config = dict(
    image_size=24,
    qk_norm=True,
    moe_every=2,
    residual_init='none',
    optimizer='normuon',
    adamw_lr_other_params=0.00073,
    ema_decay=0.995,
    adamw_weight_decay_other_params=0,
)
Rows from expert 50 of block 7, named by matrix and row number. Rows with one number belong to one neuron. Each number is 500 + 50 x the weight over the matrix's rms, rounded and kept within 0 to 999. All counts start at 0. Numbers have three digits each.
# up: expert up (model.blocks.7.mlp.up, 64x48x192), inputs 0-95
# down: expert down (model.blocks.7.mlp.down, 64x192x48, transposed), outputs 0-95
up.0:450501574536464483485482489452512539540462403526501495540580514479531495630468488493472498468563505480553502640528474584564481551456496488507491482500478514505479502534493484505438456532478464545516482453543581505493567469458559530541396451504427473511485477527483477548455477505547500411
down.0:590546478408429502534494473492432444511522444537498464499536484448524524488473561483454508453531474479490530568467537505486506469593603568485575491534449542503468577420487492515435472532522514559520497486479474506578499539455526429633447542434482492486556590492567425477545567519459485510
up.1:533443631442496486572583501530471390474459525544484516458432611422494538470439517566380504466462423467517541559549533525412497422470528415522509520427498474575502527440487542539578567431506516538537475447491591441449473501396424520464539537541528471529516500447503512512482487454491440531
down.1:367483462560532571534445460527450480530502477530475560451564504554471428463468573527477462478571529504575478501609519519546543428556528522504587482572494504518447595486567506472471475510507466472473521450420427509509464519488507495614470461447472456332411479525471468553532510529534498387
up.2:524430457516531505414468432394645430509604377512503538541482491453501555526551538513438504447489514534437522521553506537521497469472522458578552538561531502486495444537483489543515494418562451468579474512513436481559540554552512524521447554504537548449422544421519498463532485465381560535
down.2:486585497479392555539498501515579526546463527554551510510508455493561551478603504520478474467509434542512599550575440457527394502524586489447530500409545438608473478474550519623476536489504498427516452468465491530572581505455493416529521448530541553384482445679544543508450491582511474510
up.3:573598587493446496514460405521569554588558355466469539487521503426503473561487529425542461518315573496478608402541503531486467520613483497494435504460523486431507476511541564445621555415557540384498534467469482468436557475453539469349350530505516534486502500402609579438488498462527481504
down.3:412508550419459453452452455543525406404566493500569465445397538450512488467411377390483540568517566535431456484528503467552435465548469556434484579517447518492460493589603530447577395461565557554572469471501565479496569526568479527434497489464471468444446475456482534501447544493525496500
up.4:532532483546524561567563462502500498484578545471424451543494381486490513526502413460534423531511593505565527500518396553451464496503496478531495546539554508474579536476481553526468506475584466492580504490515520527511415447535508514530449521438443478444506558556438494479508521568445494485
down.4:447484561535485573505520478519522591432475490520482498478450492565531442450511531434511497478506542567471571511535457527483555494471484448548473488524554467420517494554476546604521526473470510588544492514458476497504544490541484535486486475555609528559518584448477476434445534447480487476
up.5:445547534458513482408546470519516538549462411515474475538522475451456509522502480554504457493445449453532467481568379557474416438436521539540438469526474637567567446568488428533435514467532511595578538472491518488492467508420517505435615575468581438404411521500485425543444536444332482474
down.5:555427629567444640450586425422526526576543402405535478531474431397532531570563564583492521516493463555569440430484440485507504509597446533439590445418480469509463525376543517467584535548526477506469456552516537534517527498558464509485417439583360560488503512516428583508561546423563478446
up.6:529464465476438509537553475566427514521563458599491471528509564447517519456523452513451549519400518471477542463515422470405471468478492444541543475456463417450556531492545487489487507508498504516559461483552509503537535497515484545492429534483560396481471482497481508560530568477487489490
down.6:520527476554501516453548538607532459473445421537486486496473549573491428410531487499538465483561489556496461465504577469477496490611527554594530547560546470542425505526518484564559512467479573461544510534497458567439490403500540596466500513514492546558519487455498496482608500461413468607
up.7:527435509475464512479508488529452613660487466510485489468519434494555503504342433578586610495577496479514509585531460514441502531451497503457590519435431454485640570526445457566513397523420541584593524512502506573518440585453519505483415519465485525559563570506475498475443509446518437485
down.7:452395548540536456448462515588520546397486494540561470505437486570566503523407465467621621487470484472407447609474437260490477487546484510440503525537429608567509500462448594549476550516508573522440454481428471527533497506435554504583551523525561497656472463560571509503463499525468545471
up.8:497530483503477476510592455531505481606532580528514615559524526501546451529418492486579578510461446553411473391583569475551444539429451510528495473425489528495487519642565474396470483393508458457419569446486471449431446491498499551522580490499484493449594532516611504550442532479682518396
down.8:509530491527515421509484491505531435491407493576470528538471448440565513462571524501492507434471489507460581530476495488540533417557467449582344560551546483538533513412511482509456534436476534492542516446525457480503481514490424466569464443564498509456544492575573512528516495651547482503
up.9:509423515533449491398402381455433459526533570447514529529523552496490592512565476526511532562498578394424538548441548501597472528481516471460587489633592569481476545472497439608469440504543512501590520506414461461445425479458496449481473534473599505473546531500488494473451462533483448426
down.9:408594529398469446528488479544479477477577537471389568463410534435440539331495544458515493446459497450543530527497544495491543545444539489543560394417500556522563453537521502493429503458480528537412373475444514525503504531510541534443580510522426479510559511667577467468432456458556471488
up.10:447503422493474513465528486514510502495457555528429445499554495515454434493516476410489438401496529517543452554508530528429465474475509462498551591492534424522507409505512461539506504501560545501508439508519496459396450583466517460491522454459501466430431513503523464484432518529481494570
down.10:538500450548560506512461563514579546558522498522524398547500457452469473510488562504543503499533530562383461495478566446378494365447474550446553501479508527555498482546529553503418536533443466535544531458530514482500484491527492538508465563482486562503485466499545418478586480546447501490
up.11:537467482479500503455547465471490553542593512503525492494464510447512460517442523475579585536462493508457506413500502474499473481497509489464492469503564532523518491473471523467469544537476542441513500529524490489504479506482472516457470513494529431449476473532520500518477475471502465482
down.11:474518485459406532427494577529531520486530462478502494574492479527513474590471490486464547446494483540530508430510503467474531529427572541534552482436580533477482459565523495507519506550489483499542496566560444555505572598449548462473607537478516509565405485495541587442478626508466476556
up.12:580411394372447468469563438474494527609482602579463476463487515454475512615536451508475590475404530517447606490444539566477421408521463446480461572526524412487626379465547484642438474388594527536566479497529515385461505596462474380546601618417676422406515495431580478532383516472554464648
down.12:544522575534498607458501529497534539480678388473552572671513510476493513682506409531462510522504409438560392413569444449577452504449447513413526466496555587565529477419533551540442424665553437528430494503483571453578495479453436523404467427630461554530476549614503546527415549544503548376
up.13:529602381434458448503526485496498437527540511471514419488379489493520548465599534425450510476571518531472587503537506477472535460461475512607533512475555493532481476491486494477568517469490515507423481510558507503508441474480521502486506483508424593529474361487484416462464504481493541575
down.13:485534490540558532514505460497524481474473558479464560452500429476525586571434415542527498560513556524523476459545520537507564501442541533541421498528477562487454482521497484488602522539446555518434502471535516448535407553501491389471561424496580507517417503376516497484474517440554465497
up.14:614546424558515456530347433516483479440489589459542497470461554500490532467443493383525473545479539438463563452380563467476567517507534519443453538573510527476454480493463560620418528576475526443371468495555407485453515503519499521544501504528527490558577491466594545545522457462441482581
down.14:555522535571463459518500476479568428524496515466548514541442588516561435519523437578561475623506472431538474424493469500604500542483554530418582480498454475438454466463528360495546468488481519446599487515502481513541478427508397550501495426533358416582545491477425516467459550534515504620
up.15:475595442433462520603481493530501488553681387480517441526573467440538565461460503440495452553476466534515563533519450547493487481569505479550647485484500464486540519488500470477452498406604484507580479532434470530555529508441463583556377490462530563456453516522497380481454449545518487481
down.15:439448498534586445515524535590487490521444555424489480569462535463453552439508490538516525542465537480517536556459506546552536455518502539553593545509520462503451522490560654481494479563457548523524503543476480484543504538559613503429430467439475619513548516430544522502474511492433385452
up.16:565500628451481539511478372479505424519571439505553489485441486493451494482579488447498470497521484466476566497441569508479505523487495439471504524471500434462593487521473544496484520529508488495512435501428524476449564501463483439460541602454521533480472508566439506441497485454538476540
down.16:558515531504502517527504453476497493536448468510500477507551471510536525454449666646486544550524546520456485432514597472550468546501550502558431535467511460415437506466493572478516418563510460485473454505563552509512434533507440512441589510479667465487515584529550495532506501486513504475
up.17:572489439464512479496503504503485509436436548523498515513505528510448424496468458546580506421510462494402510452547531475487518530462533587478445442533486414472506466470465527490591503573489521515491445502518522546479420515579532487558516482617544572530466539589469518522536434438419499515
down.17:471545535544517433509434454462464448492510403562497478487473482506471555462592640444589595483471517490501482477500582458467488468443452477512621529470540575551439613561497534439474481527484541482510529457443499484434423531534496474557588437476483555503514443403502507510464517443476479579
up.18:443507500594501488421507493460514435528541522576503466479441431435440458529578600478501573483444570545531577534445510479579538480460500466494566517532506492440543488418533506423532540448494500501521526451453476525468539517538474576464409456572534502531471449535570523474525523522523513389
down.18:444546525398468432474485491495494519536502508504575554570516471501484512392380451502549476462482463536433538452516500478447522519541443488577483497433541476538501480451459558412449439557460641542495523475427544470555534559433510550542510539589471472517383484458471418523510559496440493542
up.19:471450584498517491530444545566541482477553475544525483500478494511347449516547478501504487538578400491426462441514480451504488505532535433474499518505524514444555494502452541541445505538529487474510484486520484505512535484425524514523521553566571429511524561579517493534498477475506498473
down.19:503468431482438474476533517479406468546466440450527479523486536504559467476522387497505444520514528509440442551547505461479462499488450560436570437503490567468554542480492561489510462466540498434622458510500590573497470507451516415467474590550445508451470505431489572532542492511464472635
up.20:646307613455496556560428455511485422425439630443471525431481669518470566489421453455429553516542411378518493456497672461530412509622564471528431487477631484514475537563441530478584535524456541538486404526430352544522475552517466560511455531482460587537463439610579522470465555516444408584
down.20:640505715505529440529519504558467423452627542450431485505517552450587561493474526430486502635463491420403474478456488561439445581538469521365485454508466488563489541567546559559493452476577559527541469542678557471521532518514461449421555471542508526396554429520491499468525497512488582570
up.21:477477508462496491537496555513513535576534534540508489525505535497519532469518482432483449527428406519425447520538470526518456507477458506507498520459463446495449558525469497506486503494493374442514489503523503514523494544549464505461506517408511468509527491533545512525501464503505528562
down.21:476486557529518479483540543408445565547562516531446503447587489531577536469477449496552466544553564453590505517504544498466397523561410475409475411478468521529521435435519478456462562451472449466582464509455466488535487501516544502572497602505471505537452563453566500455500496413558592552
up.22:489590484510488597524511373505489550646533467511546474564540550471475532457531495502530539546419458427486570465452460487522504400497482461625568447520507479575480602614498429531529449369539428565515484483478490517511498454451410531460576502418624491519561470551409365478449465524473474447
down.22:437407478469508502453532505499569501425479426487480423584469448548495500529441398489546516494490497501494495502536528508508535525619456540359392464555472486443575461433502554529523544473632537455422534474467431502510479522490554451424523539598518553525464496434581562451525485517523545445
up.23:432521580501507442522463502503559536491519504504559520474549534516507515467541458483580473514520469563509508447566471499513515507550488453551534517552423405443523479472428571571533581508540448462558533530465511418472544510481482417467437514579436471466569571470440543509557508524526530455
down.23:514481463497576568486402507587450483443536563612479464498519446498571511422504498442499555516618603462464509551530522461452417522458441552506523454485548468520567418468401432490393530479536490458459431470539536565541541542589543487525524449509562444498578461458487444528473537503442533529
up.24:521417559407523511542578550501596530498446371534568486497542427521476559593484518537531431508584543492442452518431481587458511463488511536601571554597509472576405487560472541464523440632387523514519508456462473479549377471496593505506422473459572474475508547501409485556521549522458469479
down.24:580538486516484457428564530525569497555475439524488478472559513531590539519518392510483497458520517475489475580472437459495440608518424481538466506496471440582526650481483522487500503500462484498470499455510437554533456555497523512616430551496463502528523534415433428528502552449477414465
up.25:509458390567494566512520502528501498490466522469491426499484399511431553464581423551545505545527543486504440489524504460527478437501522486377444507621483523609422540521459531590555553563523532462457494461509557433509524403445468401560500474543441392548495479485555537510520484522497500462
down.25:468518521520531531602468492515542514550519481547500476503474459505624404519454383529488469473526455489487497498518518524454444550514486450510485531536472522472426447442455366519532468492466462465472465501449503478542453513571547504532526416515511558447464481521489520542559565463515508582
up.26:488443560535515533405434673447519448446369545527453477453454498486523412550438538554495496491501455453485495405473506488518485543544500513431463447451553384433421544455436501528569474579473555494408513518565486506446429452578531552565515537485386640534405492495462527517504449589475541438
down.26:451491393446538494572445520501551511507482527501415444482528407553534453482479488419494506575471472381474427557536486559475589523532411521551598516423490477421542560584475537416553578540496579537567531473446470516577526456556516450563482491487408483557524485510433521439561599573430441505
up.27:523538481395450556510650471543368567556426501521549436498442480473497560494436553509413631456505507516518534584479451488442515460524486468460567453457444496563500492593581601589568557464482519588536491456492494474450442471416472551477517527553521587521561437514550479505448503469559465484
down.27:518488497510519511517543525465479540417541533459514508536541643461483453489478424592535545449454518538559529449504479536562555563482473450447573485533565553571483464380402476450457455524476442482539563441442493528509456527544512513548560458478583579472459522487466491550440478424530537480
up.28:516613487572475535540393505475448627524521483513490430498422518447519430458569512428524405506600526410515618534438472492544559406644503576454443581592477507544510426456537516556558425436517495455496402490565614533500501503506452573476410457450372528582556523506536517527515474453428447482
down.28:436530459554489417551457482562574419467508407523508503513504542418470584463451524553434538570558474455453505526422567449545506448360536490432486518548588447461502526501443530493515438555430566561493545481461430480521524442435494481560493534543520481547518549367494559398398573496486583521
up.29:506458550425419462511397465486462556390626553432478487524489492503486455470417532461515294529590420454465513434532475513591500513447500571608549515458432438529465475468581546476538521687498418403593432440470513501488597577598507514501463587502567529586511475584493428441479493438417502509
down.29:727461537540502462474459576539466544484514504529487546487447458429508462479460584483523463553558440510616462590461531608513493495475547455553541513530493541554493435546422486458537494549458505427552529513505406504467470516581596473467486628504453441411423456521486620456484472476516523536
up.30:507528508505511538420519428503519531487485467432528460508447455511493466501500483500563474493538501525471578494423510484612585488525504484474442472578468499548502489473492488506459536505491481500566476514511522497496476484506452484548427470586539492479493517545543492462561441489473470508
down.30:520533474441494469497498490527513507493542448549641448464576471509503421548416469531560559489544522467433486547473485512498493540493490508479493516547501488545544492522499495510514502446529461468532489402523463499544528493499503536523434515513515512543517508465529455449495413472496444531
up.31:529461444580509435535496529452528497488501518529480483509500505500505441534448460510481521515566461508462477492469463501493464506516463451544510461539457549508497473471514500600531513538514417483525496525550488499478498393534542472545456533489484465486471523505520524481453415474540533515
down.31:518478431512470508560546414511488470494456517487516537509510502448417484529438511505502542468557496412540529565536524449505502565494436564528481471452554445546505512490508490510543447443410492488495432475443431443653538435419503512490453511456552477448567491449479534468533408498584490443
up.32:473514484460499475516519414502495443507454587438453505476476510494567536538440392478463464471493474562533530534522494454508475454558528495573509561498475535503528471519533507454475591488543529502487419502449563390498438476427494473488446457483530643481494444496535536584478517458509503474
down.32:476524445616538478582506527502539482519508493547508447546531447442435600529544526538407554538552448514490464585508482522543514433445522560532504526561512438480519597483510421491531516485457455480528467474497548510488478540464399519494506422489507414504579587561515451538500522569469490484
up.33:482492513431521510529547503497508411486462518426470464425455454554624544444390525565513468498424466499524486523502463579454491472528484433546550498446461462504448548509483551587542436504514572492482455516484547506537489466530562503484468573538413506483503475486532544571518509514424482460
down.33:443495443502452476515486533429536568493493554379495517501566486504415510448469445458434576504533478461518508587419535456508492539594462536518533520458489501465554556496486444512508575444475514553467453468497471455498400390481599500465460466533586451458432437434461516487473585493565565437
up.34:568623440476489503490493577464566540530453514611539553530501502502514429539487490569483560515448437545440440510441514522462457537384522408572508540380549426483466570467461421450498536527487534477515403527447522524420455506489501424495508480537463487422506520566450627428561436526511449579
down.34:368439452495421390487490616518487433556501492556537539565452607469461511521550484540542494547443532484456482398508454460560465476526576487623420520433448491472574480476477492566532505524472490506376540435513567532479501540589496489456512513510564431523407532424440427487544432559464360567
up.35:561559528584499493537520614495439460485425428514496532512529367432497484367577401472496454529590554525478501429455426510504476483523504464561474488451513466490404494496509466406564485531518501490522563469591518452533502528581515486550457529421501598492525530552531380532441482560523495403
down.35:404527406517565528439499457549551458490492409485582506524536502595471419485491438536564508423587575472493467490443423451475522580485523525522495453459512493423532517527515468414426515492495519444522470518490515518504500549575494573560542507496512511523486374442484441594424510541396474519
up.36:470450521474533527531523542555505476537520523503447555525456519538501482479490527514539384489558473460425488507502401529518489437523476514462493569529393468441528482541559566527545519528428440472551577503419485464454533516559569441414455518480525611476492572483551441401494534540434495471
down.36:488372526532456511467550346468564416446580560468482454541479502582518509504477500523481478489498503463440509475496466490518374526566479480471631540355477406465484521537402531594517499548547544539562533511572417508525522540558553443518494480506508420468480467525486463444589509497535532479
up.37:515469539469455500572479458501563527533497474432561466517520472541587519485391576423435458520457542546561493663473521473458534510478534551481618554487425470469555544402575483431550562508476554463493383517497502499551500557473486473539394511499411447479423541501501532551610486521506469510
down.37:442520454471501425500536478484509428589529538459595464576503510539444492532523440549542494575511434526508494575544500452473635445461480486507581609603423548533574435519459513474423503440330463538549476472521509536528493540520549440510531603471528612486458515382481535511475488497469433510
up.38:561540476496582515452446441483540455490453469485504562492426418467496441556565529518558523481531487519435495564506472523509558514475451473495554528405533440505454496549536441468422521536472469420485476456483474533494556547535459514545478467549593514526485494402541566379441545461553571567
down.38:420413514484498436486492557493509563462551552435603484480504526529465492581519489508399430472493470487592484513627511526448509453477517471515362466441493455477461574488508490576535498487542496484486552506469518451509545494481471416527446488512427488508485422524497459521506502489522420503
up.39:521480625536506587437493479516575488537495531498584493528502477485492517470428497434486508481453532440473469454565413482573503471533538542522526402582491500550525448462477537530424510540426572564499479456547588544616495523514500478450554521518535477501394552665475416498544470478442472487
down.39:559536471506504478519476489494564500440461495478410531486444503562549500423518565469573592428514440593511579498447382472457524470582526551557543522477519477485521535489464448483495529385550551563502479421525454504495462471522507567448488477407567451423550478499510535474531381474450510539
up.40:494555528525538484449514545560505464382470458497552489468553412504500425455490483418499491501386419488467547451557508552596522576486486498465477550360532554478521480418495473478455540527501514434436502513505566475527564520657460475502547486436498547498570502507494559454487448439481569489
down.40:510447505531521494483554555505559487465467553515502435456464451443561488535562564569580556589495466494380530367518519490469564534514502456553535461581499488520491478420402594418525458536527477486446502458470592475521496480569492550497617538538456509564484466446497448495481546478436481548
up.41:494515506573479567536477552530552475650403382532528540559560552425551528526520645481517549545502452527533508462414467393452540464504493444530582427475481505482545555471474481582371469547472401498534515539496373530573566427435504413571471501399395318445497568644490601505543472481479511541
down.41:544511495439493473490446543561538495586487407521516486429456562485392554411627418498538470470483430549463501476457550579486471501438514489499417525494501502556473510439490449482490490464474599525392521540402451458437464551591462498381538540491502419489460500515522492480481470487473499510
up.42:536482514524610500519463408490584505574571518584535487425481498558550509486612658516433445532509500487621485431397629468480457439503419523522513483604534499526485422511463462475545499386568470507499521503538565468473478458528477525554530521480490477507483551501507519428459477447630543497
down.42:548504560411555642572423442541461489549509500550454409367573490498612524462512382442507527465445561516548519449496459511420584618521548639471503516524476497547486473472513493673460529472454424664571486473417527348501434458442561557454572527562569484437495550562583510465574477431517469484
up.43:469509441424569605572499429565511505560492526468586424498491457509500539489435462537534540537440456448479504558405473494428479524559502508473590441560456454476484505412502485566578535513441595491495516495551504472476559507453522497519466499488525497495493489604547467456534499514474477508
down.43:498516401490523481518496470462466498475537447474485555527495560491478546448466488544553500515483493472514491561495477511528500466493477498565570421432501448488586493561499479495448535459435455412496458558480470453559499551533500552512558422474519523447530502485571530490589554465548481522
up.44:621407565426500506600359395473585462474491522473481438447463370387496501429510626519444495503439481524478429533548495482494514550483482392479572583499528453464371455374579466471519486530481564562495446480465540459484484500555454493543430464595502559504457553452657549425464551475640487556
down.44:401484532565545568583493420522446468581556501513574527497535493616531517444498483644565602420422471474552477462581475399526528497510427523493566461406518467498467505604468441559435513495482448511517526531496539569468477438370535515586512449454554509431540507452493548554536412465511501444
up.45:430507611495537524474537477466455526556534436564570521529476523487614458484614515516482485476565475432503496520502430549502489492401559505599521542536471431516456490433531464443406445525482461441501548433552507536483427510443521478394522529503546432460459564486505547541489511478574460511
down.45:479636452525438499482540468473431444482442431549428488476557482568477569407504480427488508516514477472468609515387481517580595498487550497484448537518491502517467523566519475425429544472478526492568502546536554493474524549511508495586488531542446495463586519537479415528486499505566486401
up.46:528365527535494533536438425532594443543532435521456511477512491480458511526591542516462554461489533533409456546523545518504461543438502444354567576573507490411412550444512511595460440509507495547490526541406461479509449456425505522499480437462508548469558620503492449449476431559504515451
down.46:454492556433537551498455467533367550539529475549488533448564578515485443502498485449522441491505497586599399473475502565517530564447562480477480426497480551489589481552519455532461537484483491601491501416387475475445341494481511536522397486555555505492538499539507553586495481491588474430
up.47:496462453459539517483556442460533436462430529519537514523546454537453477555350565599434492492536449511481453581488509494488464499515567534519525523488508481586476546453490436497506406393490488533551520572546496504489423559554450460458509456501468531477463465497499447491477574486628545449
down.47:551475542497422496483539550491477445506565538458565558512487524445531519599494508455619529547532492468418538464428502537436537561561486502497453468442524500571547557512434469520584451510526513604445589490439472470507500489513486398568465521493480415547539435564531535408424516535425607518